{
  "loss": "softmax",
  "encoder_experts_per_token": 2,
  "text_encoder_qk_norm": false,
  "batch_size": 128
}
Rows from block 9 of the audio encoder of a small contrastive audio-text model, named by matrix and row number. Rows with one number within an expert belong to one neuron, the router's apart. Each number is 200 + 30 x the weight over its row's rms, rounded and kept within 0 to 999. All counts start at 0.
Before each expert's rows are labels from the 100 clips, of 14976, where the router gives the expert most weight on average: "loudest" is the band of the loudest frequency at the time of the peak. Only what is clearly more common there than usual is listed. The data: read English sentences (LibriTTS-R). In brackets: how many of the 100.
# router: router (encoder.blocks.9.mlp.router.weight, 8x128, trained with AdamW), inputs 0-127
# up: expert up (encoder.blocks.9.mlp.up, 8x32x128), inputs 0-127
# down: expert down (encoder.blocks.9.mlp.down, 8x128x32, transposed), outputs 0-127

# expert 1
loudest: 250 to 500 Hz (38)
router.1,194,208,170,164,225,196,188,226,224,165,192,191,203,211,238,203,228,198,197,230,176,204,218,200,227,140,185,214,161,207,153,140,181,192,186,193,231,221,151,163,168,221,144,154,177,194,211,215,163,197,228,218,158,189,225,236,158,146,185,163,108,226,184,220,225,218,218,163,231,178,215,186,173,201,203,216,194,183,214,211,235,227,256,213,228,223,260,245,226,230,193,262,204,266,191,240,217,205,250,168,226,227,221,163,220,120,242,196,198,191,163,173,228,189,181,163,237,226,221,185,165,207,221,176,220,200,204,243
up.8,230,243,203,213,210,178,189,194,220,248,201,267,213,215,207,220,174,201,174,214,214,210,137,207,219,222,135,203,204,216,190,195,199,179,191,185,213,196,210,211,184,212,219,177,201,156,295,213,157,197,268,223,202,203,165,249,189,183,109,250,218,162,200,249,191,204,236,173,248,254,190,217,173,181,190,212,225,220,264,226,177,232,209,209,209,224,194,212,211,197,220,148,218,216,248,198,202,200,164,219,203,165,149,198,191,186,158,218,169,109,211,192,155,147,235,199,175,183,167,237,174,200,193,194,169,190,206,179
down.8,213,200,188,229,220,203,210,208,162,155,237,159,177,182,218,162,169,160,204,211,194,191,216,214,131,152,203,174,213,153,252,171,213,220,228,213,205,151,171,129,205,174,184,174,146,218,206,177,194,195,229,211,121,193,238,265,141,224,216,169,181,211,231,191,241,259,224,141,193,182,240,192,183,165,186,201,177,132,207,253,222,239,238,190,217,194,202,224,160,185,189,187,203,178,188,226,196,189,228,210,221,235,218,190,250,206,215,222,209,197,199,232,147,205,206,221,190,231,269,219,195,179,196,194,221,267,168,209
up.9,217,274,198,212,193,161,192,193,205,186,188,194,236,238,188,186,192,168,232,200,215,215,196,195,195,215,224,190,193,221,197,250,127,198,180,183,161,237,215,231,188,201,226,214,252,195,222,243,248,205,233,198,239,190,179,152,234,194,127,284,193,179,211,249,193,167,183,275,243,247,171,179,202,187,189,187,204,241,146,129,237,167,211,184,176,176,191,209,230,208,215,193,175,196,182,229,252,194,207,205,217,191,136,235,139,249,216,183,184,148,215,206,185,152,211,181,159,198,199,182,192,179,210,192,230,220,188,157
down.9,147,164,197,184,194,261,189,194,171,221,186,163,201,225,201,165,231,227,148,227,172,189,207,227,168,156,164,256,242,248,178,224,186,224,218,214,246,251,224,218,175,159,220,170,191,205,199,204,240,191,239,205,182,202,206,241,191,194,209,211,173,211,144,241,197,223,207,259,199,192,211,235,185,160,207,213,186,210,165,218,168,223,162,216,226,183,145,184,197,210,225,183,165,186,195,197,199,189,233,200,213,166,282,212,183,249,195,221,193,210,231,225,255,105,189,181,194,172,210,169,137,233,263,182,230,227,167,217
up.10,211,237,224,218,226,189,177,189,204,179,218,246,280,181,180,173,215,233,148,187,196,152,189,215,172,186,183,193,189,211,227,254,216,176,181,193,176,229,168,219,183,189,238,191,172,291,156,142,193,210,270,240,217,166,218,230,189,224,197,147,208,172,202,186,184,194,175,220,214,208,172,171,149,196,249,192,211,214,222,214,220,196,225,197,205,253,205,272,184,218,178,195,215,215,240,207,253,190,220,176,196,169,167,157,155,221,245,169,198,126,143,186,222,208,197,168,166,214,206,221,171,226,201,193,259,202,168,163
down.10,237,176,183,195,199,164,216,213,219,273,182,191,178,183,166,189,193,177,122,237,134,176,173,229,224,244,212,216,215,204,184,160,262,192,191,224,202,202,174,209,252,188,214,153,182,201,215,239,191,225,189,154,250,245,214,214,174,218,236,191,199,185,195,233,195,168,182,127,226,211,208,203,232,260,151,198,197,185,213,218,196,228,238,170,231,175,166,167,202,158,204,174,154,211,200,205,198,271,166,180,234,229,218,214,215,180,168,229,214,185,256,233,154,176,242,262,204,176,215,178,268,195,181,210,177,215,222,215
up.11,239,206,188,181,190,218,236,195,186,230,191,154,177,218,216,131,190,157,192,211,185,237,254,208,175,221,172,229,191,198,136,200,151,194,223,173,193,244,169,178,203,235,239,149,235,191,194,217,198,200,191,179,231,187,201,180,221,216,128,296,214,178,152,284,158,190,255,167,182,263,169,213,223,200,210,180,188,199,169,208,196,203,256,206,228,130,181,192,208,231,211,179,242,194,221,154,257,226,218,202,238,229,180,202,197,232,192,219,154,154,183,207,174,197,198,197,206,201,196,204,187,178,206,210,256,211,200,172
down.11,175,155,177,211,196,187,193,191,184,217,248,225,240,206,226,240,282,248,209,204,176,171,184,205,208,227,192,204,196,169,205,220,178,203,196,192,197,171,206,203,170,207,245,185,184,222,183,170,200,226,185,207,183,209,181,222,189,183,288,129,234,201,211,187,191,230,223,202,266,193,174,223,207,220,189,219,214,163,188,199,186,204,130,128,186,223,177,233,187,231,194,215,199,198,245,209,177,163,178,205,177,188,213,167,223,300,168,213,194,110,155,173,231,197,233,149,189,221,206,217,168,232,218,205,255,255,174,213
up.12,220,215,229,150,185,228,160,163,160,215,199,170,261,210,197,197,209,205,226,177,192,217,209,206,165,263,166,209,238,196,232,230,160,212,197,186,206,156,216,184,169,185,215,206,251,179,224,205,191,227,261,234,203,227,215,228,190,200,140,275,223,128,195,232,193,198,211,215,172,245,156,230,251,205,194,207,206,231,222,146,226,189,185,145,173,212,186,151,200,168,206,189,192,162,199,199,234,208,162,206,209,191,96,224,138,195,192,233,226,183,227,217,187,211,212,189,145,157,162,243,203,161,206,211,207,200,194,175
down.12,190,218,160,213,243,164,259,277,215,181,222,196,227,189,142,228,197,210,239,214,220,189,222,120,174,201,226,215,162,202,173,219,215,218,197,212,240,152,183,190,190,188,150,223,213,229,239,265,195,250,184,192,182,202,210,206,232,145,198,217,222,236,242,248,253,170,197,257,206,203,169,203,231,223,181,211,219,127,215,177,221,162,172,214,212,221,184,184,166,176,176,187,153,154,140,205,213,188,184,150,171,206,206,172,190,219,186,153,177,185,163,204,222,223,241,160,212,200,237,194,216,228,152,208,152,193,195,185
up.13,217,233,248,207,182,235,208,169,215,201,179,265,223,125,219,165,169,187,200,173,206,227,166,223,152,250,172,181,204,156,205,243,213,207,198,218,155,172,208,173,148,241,257,246,194,205,198,165,224,176,253,184,220,228,238,214,187,227,177,184,243,187,198,285,188,185,194,179,146,268,198,207,160,193,191,178,200,216,191,217,225,188,227,169,211,169,196,155,196,154,208,164,187,190,246,185,174,221,214,238,208,191,123,214,187,250,172,212,216,150,237,208,183,189,187,206,180,222,150,222,149,170,196,217,195,197,227,216
down.13,186,200,186,201,168,173,190,186,173,222,212,223,191,179,198,208,218,229,142,231,136,191,177,171,153,228,160,223,191,191,232,182,170,196,209,199,189,225,206,199,159,200,214,184,239,157,238,251,206,257,209,167,224,166,163,156,256,227,210,203,217,183,144,168,218,141,202,204,273,224,157,180,233,220,181,178,179,128,197,218,255,240,243,215,218,173,232,185,261,188,195,206,171,170,200,151,197,238,143,170,230,230,240,168,183,174,247,214,159,174,168,188,180,250,223,201,236,208,212,165,223,195,223,215,198,215,169,190
up.14,194,194,179,215,191,221,231,209,178,267,227,251,194,195,196,217,212,159,191,170,193,179,133,196,164,244,224,199,179,159,157,259,150,175,223,196,132,167,127,258,187,217,263,199,204,212,135,201,199,198,273,221,196,186,191,208,234,185,259,212,258,184,158,238,148,162,162,223,184,233,179,239,210,221,233,166,209,190,203,162,186,212,183,193,202,158,171,184,211,222,222,192,221,189,209,158,184,200,208,200,201,158,197,187,232,271,139,211,176,230,199,203,174,203,192,218,159,170,211,180,208,183,211,221,213,208,211,186
down.14,173,156,223,221,194,223,218,221,193,189,196,136,172,233,174,211,214,213,238,203,198,217,191,238,227,246,193,178,197,200,186,184,217,196,186,184,70,251,241,180,178,160,196,226,154,222,198,240,219,216,204,189,204,205,206,207,216,208,229,200,92,220,172,155,215,213,214,177,186,206,258,168,216,214,173,169,212,213,192,185,213,180,236,186,175,193,244,204,193,186,254,218,196,230,205,185,260,180,181,219,178,224,164,162,247,193,154,234,213,193,160,198,184,196,235,205,234,186,153,208,262,157,163,175,204,168,245,185
up.15,227,280,179,164,213,198,184,193,238,216,204,185,250,190,188,225,197,160,181,183,199,205,119,244,177,256,195,160,146,191,217,282,192,188,176,208,176,184,213,220,201,157,230,228,195,98,158,252,201,184,216,175,252,195,211,153,208,204,219,188,210,182,171,235,182,207,186,189,168,226,202,157,163,164,137,220,192,215,195,197,226,228,204,212,214,202,211,216,195,206,243,203,213,220,248,232,242,199,227,228,201,212,187,209,219,178,147,220,198,116,195,167,198,230,214,205,185,206,173,246,199,179,156,167,211,208,205,167
down.15,197,230,241,182,226,174,230,206,194,203,171,257,175,169,191,128,77,188,187,199,199,203,196,237,222,153,194,236,226,230,177,141,225,195,256,194,218,186,168,204,201,221,214,181,222,224,199,158,189,234,168,191,182,238,164,217,166,203,201,199,166,225,196,242,230,233,222,239,195,207,151,238,208,190,175,248,236,160,239,161,174,245,203,224,264,185,201,157,184,243,230,218,206,176,166,197,201,232,187,184,237,223,208,199,154,229,233,229,211,177,200,225,215,143,197,231,229,162,225,159,221,210,185,229,184,196,221,219

# expert 6
loudest: 4000 to 8000 Hz (91)
router.6,130,146,136,217,176,213,263,191,180,219,179,212,181,158,191,195,153,207,208,214,154,185,196,151,212,234,192,160,206,215,187,207,221,190,201,140,232,203,260,213,181,140,177,195,180,243,216,217,210,213,226,211,242,199,180,213,201,195,179,248,213,178,257,173,190,228,175,228,208,160,211,221,147,211,228,175,236,167,102,191,179,174,188,169,192,186,172,162,190,172,175,138,181,147,150,214,186,175,184,216,182,209,191,256,204,202,209,213,241,225,204,220,222,197,178,211,208,188,151,209,238,221,222,217,162,233,199,144
up.8,272,239,261,204,203,190,183,203,210,182,197,202,250,231,222,178,257,178,175,204,190,190,237,188,146,188,184,233,175,193,201,213,150,224,203,239,209,225,173,203,228,141,202,207,215,189,196,111,206,190,126,202,166,142,245,192,181,259,232,212,179,233,138,175,216,181,171,201,201,219,180,177,205,169,233,164,194,229,209,221,177,187,189,152,280,247,276,173,254,202,238,224,226,207,219,222,185,212,192,223,241,187,160,184,226,205,212,183,213,209,214,184,184,192,186,238,181,192,218,182,181,191,213,187,224,165,193,154
down.8,182,142,160,203,248,231,211,218,208,176,193,258,188,138,204,202,153,123,238,185,224,197,133,211,208,204,233,209,234,194,204,263,204,186,181,239,194,190,233,131,199,235,223,207,210,215,186,205,241,258,184,208,201,249,210,219,180,206,174,206,155,169,245,207,180,179,211,178,181,187,209,238,171,193,214,191,268,202,242,199,274,210,181,219,183,212,209,150,173,240,185,174,158,206,189,174,173,154,221,221,192,217,221,237,205,199,173,191,206,198,209,229,208,168,233,188,160,157,197,232,172,224,235,234,196,215,258,260
up.9,216,242,206,184,213,208,218,216,178,224,191,224,191,223,178,229,187,199,192,173,218,219,156,204,182,207,182,203,206,191,252,200,170,171,180,209,124,157,213,211,207,181,240,169,196,188,186,91,157,203,153,204,134,136,162,155,166,216,199,224,212,198,225,185,147,188,226,192,215,251,199,238,223,211,195,191,214,217,229,190,228,206,220,199,207,217,260,224,189,246,229,234,333,186,230,233,216,195,192,186,207,190,188,187,155,217,191,178,164,223,192,221,142,185,199,222,185,164,246,232,206,172,197,167,202,202,200,189
down.9,225,167,197,181,200,295,178,169,212,191,159,191,251,191,244,243,221,203,200,167,216,181,191,158,232,169,216,195,222,146,230,236,206,181,248,218,166,204,229,218,198,145,202,228,216,231,202,184,242,176,258,207,148,225,174,149,190,210,216,190,216,153,198,246,143,186,197,204,169,232,255,219,155,191,219,172,253,142,222,212,191,158,210,155,199,198,259,181,149,232,187,197,203,181,210,195,256,220,192,174,187,220,175,179,222,203,146,200,208,149,189,229,168,186,193,203,165,195,205,186,233,192,194,202,152,211,264,197
up.10,251,261,247,219,222,176,188,195,207,173,177,260,217,203,196,230,185,171,198,184,209,231,179,200,165,196,131,186,238,193,251,213,182,174,217,189,140,230,202,202,199,214,244,230,192,154,202,136,202,186,155,172,193,125,165,182,207,174,262,238,250,191,200,177,181,174,250,191,177,274,192,212,209,191,200,193,178,229,246,219,200,193,200,183,161,190,220,180,244,213,205,213,271,227,208,163,259,186,183,205,194,210,164,170,143,222,198,225,148,187,179,165,152,240,203,186,179,186,200,222,174,177,165,181,191,188,218,165
down.10,204,179,197,210,162,158,206,258,232,170,209,173,206,152,223,250,240,185,243,221,205,141,151,229,220,183,201,203,201,154,190,205,124,212,208,224,246,220,190,187,219,213,191,202,152,293,207,186,195,143,218,242,158,188,222,215,149,237,152,191,173,257,220,187,197,221,229,178,225,175,207,275,148,171,174,198,189,213,186,218,219,235,211,229,192,206,225,209,196,231,163,156,168,239,206,193,206,163,144,209,166,220,203,169,162,213,226,185,160,189,210,227,200,206,212,231,152,198,233,165,236,229,214,202,179,230,201,228
up.11,202,215,256,200,211,234,203,208,185,190,200,250,181,269,203,256,258,202,251,177,213,216,196,188,207,197,174,160,203,192,217,201,187,182,192,173,198,212,147,172,186,182,229,234,202,199,210,107,180,175,128,207,175,124,166,191,198,162,241,210,232,202,211,157,142,217,212,272,198,260,177,238,209,208,213,226,214,220,249,171,199,179,175,170,216,210,233,189,223,234,238,241,293,218,198,167,228,194,219,194,200,185,208,190,159,219,160,202,176,205,172,149,157,207,182,186,159,167,208,202,177,196,190,193,207,193,212,207
down.11,213,236,190,222,196,187,229,169,194,259,239,227,224,172,180,212,198,196,209,235,190,186,152,180,202,239,172,128,170,199,175,194,222,175,174,195,227,203,195,222,165,184,200,232,157,225,169,180,192,236,174,241,198,174,148,151,212,199,139,192,212,168,208,225,195,190,165,182,270,279,210,197,203,199,174,233,241,181,223,186,233,207,223,220,247,267,210,189,244,173,203,223,199,223,234,194,203,246,230,274,165,201,207,184,232,249,162,219,207,132,205,204,168,192,160,210,194,190,166,217,181,191,158,217,249,135,217,178
up.12,257,253,241,193,192,192,221,182,180,219,182,252,239,196,181,212,200,168,171,198,234,237,170,206,203,198,165,185,193,204,167,202,180,182,158,195,172,234,214,178,193,211,208,179,213,193,189,89,161,173,129,158,192,142,189,173,171,272,228,190,133,225,212,205,199,174,219,207,246,224,221,154,203,201,252,199,197,214,262,225,209,231,226,180,189,163,209,224,228,216,248,178,286,209,202,230,182,207,210,227,180,176,159,221,184,237,207,224,172,191,179,194,170,185,214,242,192,188,228,189,189,204,186,141,214,171,235,204
down.12,165,246,207,173,177,240,220,192,219,182,189,216,185,173,187,207,201,186,141,202,179,217,247,184,172,157,200,220,198,200,215,153,193,205,197,204,196,221,200,221,217,183,187,149,227,198,189,204,222,185,207,181,223,197,121,212,195,231,214,212,142,239,176,160,216,176,216,154,203,146,205,182,142,237,204,158,164,266,169,199,185,250,286,191,197,158,283,227,199,181,220,221,191,180,145,240,178,200,188,171,226,213,205,216,251,178,230,228,193,226,217,195,172,214,211,217,227,167,269,182,192,173,169,215,205,203,288,182
up.13,249,214,232,191,205,103,185,186,186,162,200,221,216,223,187,236,178,158,217,189,203,172,212,201,185,193,190,188,185,189,264,218,147,184,216,219,140,209,191,207,185,180,241,184,173,180,196,100,228,203,170,151,176,125,170,217,199,230,203,184,210,210,191,183,174,172,192,168,184,261,189,214,217,216,212,225,190,232,210,196,214,240,176,168,197,255,208,202,257,185,206,224,289,238,242,162,215,208,215,200,201,174,222,210,211,237,205,216,218,190,224,192,126,215,206,178,192,247,234,195,162,188,208,166,198,161,208,147
down.13,215,195,211,185,245,215,193,212,153,270,172,205,204,177,225,176,203,156,202,199,216,230,181,175,217,197,195,197,197,197,258,218,208,133,133,240,196,221,188,202,206,204,233,149,176,198,176,157,227,165,214,239,182,208,167,214,193,242,215,207,225,134,194,241,141,204,187,205,231,207,246,198,186,192,178,219,220,198,192,228,200,238,161,172,223,223,207,231,230,283,165,237,229,176,189,209,177,165,214,188,225,225,225,132,181,169,181,195,227,248,216,207,220,169,224,196,237,211,197,162,187,223,122,165,134,237,148,191
up.14,265,255,235,176,183,169,152,198,188,175,205,224,186,208,163,238,219,214,181,202,194,236,193,196,185,235,214,199,225,182,166,203,172,161,179,205,170,220,216,191,212,174,214,246,194,179,228,78,218,201,190,176,163,112,190,160,204,219,183,179,224,205,200,217,199,175,225,203,236,268,196,165,244,215,200,216,189,227,246,197,206,206,213,200,193,244,217,160,248,215,229,237,224,219,249,187,211,209,188,222,203,178,195,228,138,208,215,187,203,175,158,177,122,209,204,211,143,188,224,214,168,219,184,184,200,157,205,133
down.14,197,189,163,235,164,172,174,263,173,207,226,237,180,200,187,220,208,226,187,172,124,181,146,227,207,265,218,177,202,181,236,185,188,180,198,172,204,158,211,203,197,162,252,160,178,266,202,189,129,176,196,178,217,207,168,185,210,222,201,203,143,205,185,195,217,230,225,188,232,183,251,201,222,227,257,182,203,183,240,258,248,215,180,224,196,181,182,141,201,226,232,224,226,163,223,191,221,215,163,187,206,234,199,222,177,178,171,184,203,170,202,212,151,206,163,195,212,245,242,165,187,202,202,201,241,117,256,164
up.15,241,206,227,235,214,178,220,186,201,169,178,246,206,252,201,220,201,178,200,157,195,203,229,209,164,205,183,188,220,189,288,196,184,209,197,200,163,199,212,180,154,194,200,167,217,163,190,98,148,208,194,208,188,113,165,163,161,222,213,169,214,255,182,231,134,191,233,159,204,259,180,199,224,185,185,182,214,216,255,220,197,221,228,146,212,249,248,233,228,177,240,254,258,207,236,195,214,195,236,200,204,195,177,158,167,186,199,207,192,180,223,184,175,185,198,199,187,216,229,217,143,191,211,186,236,178,221,199
down.15,194,229,184,238,227,154,191,245,195,143,170,163,252,211,265,218,193,161,166,123,124,199,204,208,164,182,258,216,229,172,222,181,165,146,176,219,165,221,178,219,215,222,188,205,179,216,218,127,213,207,213,200,197,159,221,212,170,181,222,206,231,248,201,180,184,224,220,159,195,199,170,243,256,182,184,188,237,154,246,212,172,180,152,196,214,213,204,208,233,223,214,230,231,169,173,224,216,215,199,133,218,239,192,187,185,177,180,189,167,191,211,195,241,199,208,196,238,173,286,218,186,224,173,207,194,213,199,240

# expert 7
loudest: 4000 to 8000 Hz (75)
router.7,116,189,179,236,199,226,224,152,228,243,160,180,168,204,198,200,151,164,167,178,156,202,186,198,178,241,239,173,211,239,178,225,230,192,229,151,212,180,231,229,182,213,178,219,200,212,217,195,232,184,206,236,269,263,230,192,271,189,187,178,218,227,214,208,202,227,219,234,177,187,222,239,199,197,177,173,184,200,167,221,208,161,227,148,187,145,179,155,218,165,213,191,179,209,224,252,209,191,173,225,205,162,154,247,238,220,227,196,243,183,220,227,255,205,183,172,206,171,159,221,233,246,175,203,158,242,241,166
up.8,236,148,225,171,190,105,212,201,195,146,184,176,216,185,160,235,229,257,215,212,248,242,210,195,187,221,173,217,170,177,184,155,166,197,182,198,152,200,161,238,209,178,208,197,176,205,188,126,168,172,236,205,150,99,187,238,193,163,213,180,171,204,202,230,209,190,197,171,236,229,202,183,257,223,221,224,214,211,204,165,172,231,233,179,212,219,243,256,216,226,206,204,307,194,188,226,193,223,178,193,206,224,251,170,199,193,150,212,184,216,190,196,169,197,208,224,215,189,213,178,192,189,203,176,174,195,195,198
down.8,195,179,215,160,185,136,183,216,200,182,215,191,220,198,203,176,207,183,200,200,171,201,207,221,239,210,208,202,160,212,132,190,189,152,181,210,206,244,198,216,196,205,196,218,171,199,262,165,208,195,151,269,205,241,194,211,220,227,189,201,178,264,156,200,253,180,197,251,220,218,166,152,173,240,191,207,201,197,164,155,178,284,210,179,244,219,214,227,212,212,218,194,216,214,156,211,187,248,170,191,210,252,185,143,193,195,241,174,221,152,166,198,254,233,198,182,210,220,286,134,183,209,179,172,234,156,182,218
up.9,248,202,196,197,203,164,243,214,185,187,205,226,207,235,211,206,180,256,241,196,207,190,163,185,196,204,196,192,220,197,173,218,180,187,182,196,172,157,194,211,201,204,215,177,186,184,200,96,149,181,288,199,123,74,208,245,182,187,196,220,189,215,231,197,175,155,163,234,226,240,168,171,193,197,237,200,230,239,189,188,197,170,191,251,225,237,248,256,217,224,223,200,229,197,192,183,240,180,198,181,184,153,224,186,177,225,148,200,166,175,224,214,187,185,206,197,175,211,199,217,168,180,213,167,212,179,195,152
down.9,203,145,139,219,202,172,221,212,206,203,149,190,232,213,219,199,188,228,146,204,138,181,216,205,251,180,198,200,216,177,177,262,256,192,271,207,186,194,200,219,242,206,188,183,244,191,215,202,170,167,181,215,187,246,206,188,243,186,237,223,197,277,191,209,213,216,182,208,200,203,231,156,190,176,224,208,184,187,177,210,259,135,176,190,178,193,215,203,175,189,223,222,204,189,195,214,147,190,163,213,213,135,179,165,278,200,173,215,240,203,148,205,215,185,208,195,148,177,266,183,229,190,182,191,217,256,268,178
up.10,207,209,211,237,181,196,200,234,213,167,212,201,219,233,187,198,211,187,231,201,240,217,199,189,166,204,141,198,180,158,212,179,180,212,217,190,200,220,124,231,200,173,221,236,209,185,153,161,185,205,313,149,156,63,188,224,184,204,242,148,190,170,195,216,149,163,162,223,217,241,200,187,197,185,220,206,229,224,194,201,192,222,212,206,244,207,216,260,226,169,196,180,221,202,217,172,186,199,227,206,174,193,187,214,181,199,141,228,190,190,205,213,201,225,223,219,133,221,175,170,158,152,197,184,188,196,184,184
down.10,162,215,196,175,198,215,205,171,261,207,186,216,216,164,167,219,230,139,205,229,201,207,183,166,228,214,187,213,222,178,241,209,147,173,204,194,171,217,214,192,215,168,200,240,150,230,187,206,264,272,228,145,210,244,160,224,176,186,139,217,247,222,225,197,188,198,195,164,202,214,259,176,155,187,234,176,193,230,226,171,249,174,195,211,187,185,182,261,228,196,214,190,176,162,175,192,199,188,190,140,213,194,255,235,238,176,158,192,206,245,159,147,184,155,233,180,259,233,209,255,181,217,190,215,228,190,199,165
up.11,215,193,223,195,174,214,243,185,201,203,208,207,215,242,208,222,215,232,212,209,203,210,202,159,176,199,160,204,146,173,204,194,130,216,191,179,162,202,128,209,212,170,200,199,206,184,213,119,171,177,311,230,133,102,203,225,201,212,198,192,209,199,195,219,197,193,161,180,249,212,198,201,170,201,244,200,189,204,197,212,201,215,225,194,281,293,276,237,205,211,194,188,245,203,197,174,224,204,205,187,213,209,231,192,203,196,155,202,183,208,208,193,173,157,204,222,171,238,207,180,168,155,233,178,203,206,191,187
down.11,199,165,267,201,175,163,213,187,217,216,176,213,183,225,211,182,181,200,137,209,199,212,175,203,151,213,181,257,238,178,222,217,202,190,226,184,188,242,146,210,186,221,226,216,166,173,187,229,203,153,202,206,194,193,178,264,189,223,172,168,177,244,197,203,226,222,141,211,250,120,236,188,213,177,169,240,169,162,212,219,174,276,238,205,200,223,222,225,203,180,177,182,239,250,196,147,173,175,185,188,229,187,223,161,195,203,201,197,242,215,248,194,249,198,216,190,223,237,119,136,216,204,171,163,214,213,176,232
up.12,221,183,162,213,204,136,218,179,193,149,219,220,257,213,206,225,233,193,216,228,247,202,193,201,187,205,153,189,158,166,240,218,174,226,222,204,219,187,161,262,165,236,247,208,228,167,252,148,168,183,255,156,130,129,199,224,171,175,199,141,202,179,202,215,206,161,190,216,234,219,210,226,199,191,222,228,189,222,189,232,176,170,189,197,211,244,200,258,200,162,217,183,274,189,207,168,188,194,226,196,158,212,176,212,181,234,157,182,189,166,210,210,147,185,206,187,147,188,206,212,138,171,217,181,236,191,194,241
down.12,141,214,193,210,182,193,210,183,203,203,158,278,188,213,257,183,204,193,216,206,148,243,186,181,165,269,183,160,184,229,185,253,221,199,182,176,220,241,223,185,153,196,203,251,186,202,193,218,214,252,213,201,193,207,172,227,181,211,168,207,223,199,234,234,228,188,240,172,252,229,203,170,166,203,171,168,197,223,190,219,206,182,174,196,195,209,204,197,274,199,206,203,199,218,170,202,168,151,185,207,207,233,194,265,216,232,154,213,191,157,143,160,161,178,230,198,220,252,167,237,134,202,132,209,217,205,236,133
up.13,196,144,264,189,226,190,221,192,183,165,175,229,234,223,193,193,182,221,251,196,232,208,234,192,188,188,144,195,180,207,171,204,167,202,202,198,162,215,190,214,178,189,222,215,184,226,205,115,194,166,263,137,196,115,175,141,146,184,189,152,185,181,233,178,175,174,170,191,213,258,204,205,254,237,215,205,203,220,185,158,205,187,229,221,297,246,261,257,203,202,193,223,235,211,239,196,211,199,172,215,164,209,151,201,198,236,167,189,197,234,198,189,185,209,191,225,194,196,194,169,172,168,216,185,181,176,183,187
down.13,164,171,215,244,219,202,222,213,250,204,156,222,191,204,152,198,200,180,209,185,220,172,195,241,261,220,136,187,181,220,159,263,232,205,224,153,198,168,208,152,231,176,208,195,233,218,224,200,174,211,206,170,307,156,122,179,192,209,181,240,197,187,158,193,240,156,191,197,155,227,174,236,226,203,190,217,203,211,202,186,212,223,193,193,188,235,240,197,224,252,190,195,178,189,162,178,205,230,171,185,219,181,223,204,242,202,180,236,171,201,185,204,186,159,185,190,192,163,222,216,228,208,268,207,191,134,277,212
up.14,239,178,175,219,197,126,231,213,203,172,198,184,211,203,188,254,203,170,253,187,223,210,258,187,177,188,179,190,194,169,249,182,130,180,188,194,137,214,175,221,194,181,238,208,194,222,191,131,170,162,268,189,161,99,175,226,165,185,246,182,203,185,226,230,198,177,191,220,225,255,219,213,273,211,240,208,206,200,203,173,197,181,234,171,224,231,199,236,204,175,229,207,259,183,176,153,184,194,232,218,227,172,188,158,193,218,172,211,172,243,189,195,170,180,224,222,162,171,211,197,173,178,186,200,166,197,157,203
down.14,227,172,171,185,181,209,219,271,218,268,167,214,164,194,152,224,170,186,184,156,192,253,185,185,172,204,228,181,189,212,200,187,265,127,142,234,189,219,163,213,172,213,126,185,193,247,226,217,170,198,214,222,236,201,204,156,190,229,181,200,258,204,196,231,169,155,211,204,215,237,193,190,239,226,211,170,202,260,196,198,241,184,215,177,187,234,180,209,259,193,231,266,192,185,149,197,229,192,209,198,200,214,204,164,212,170,78,216,196,208,181,201,183,194,202,189,201,190,183,211,176,205,159,185,199,199,218,203
up.15,182,191,178,184,161,176,207,212,191,214,215,228,218,217,188,194,189,180,246,196,239,209,141,197,187,196,156,171,206,170,180,182,85,184,230,234,180,201,174,223,179,223,233,238,205,230,201,140,187,223,263,194,153,99,185,211,196,238,213,176,194,231,249,158,180,159,191,236,204,222,187,191,234,181,236,193,221,225,181,207,211,165,215,198,259,240,235,200,247,182,192,187,232,160,188,197,177,190,225,227,181,242,243,228,162,250,148,216,170,178,192,202,174,213,217,211,151,198,208,181,150,186,214,174,216,209,161,223
down.15,147,196,191,141,180,234,211,180,151,234,191,170,208,217,197,214,195,189,185,193,220,216,203,242,280,288,233,143,163,209,190,211,213,213,228,252,169,147,210,201,155,209,213,215,191,211,165,191,207,256,221,212,218,226,185,180,232,286,213,166,147,215,197,177,120,197,196,185,200,179,240,210,209,228,205,185,182,200,146,218,232,164,166,191,195,194,145,174,203,195,254,214,216,167,205,234,213,174,215,197,155,225,217,250,222,194,135,210,192,222,170,241,204,209,177,179,154,211,171,207,176,223,186,206,190,199,232,173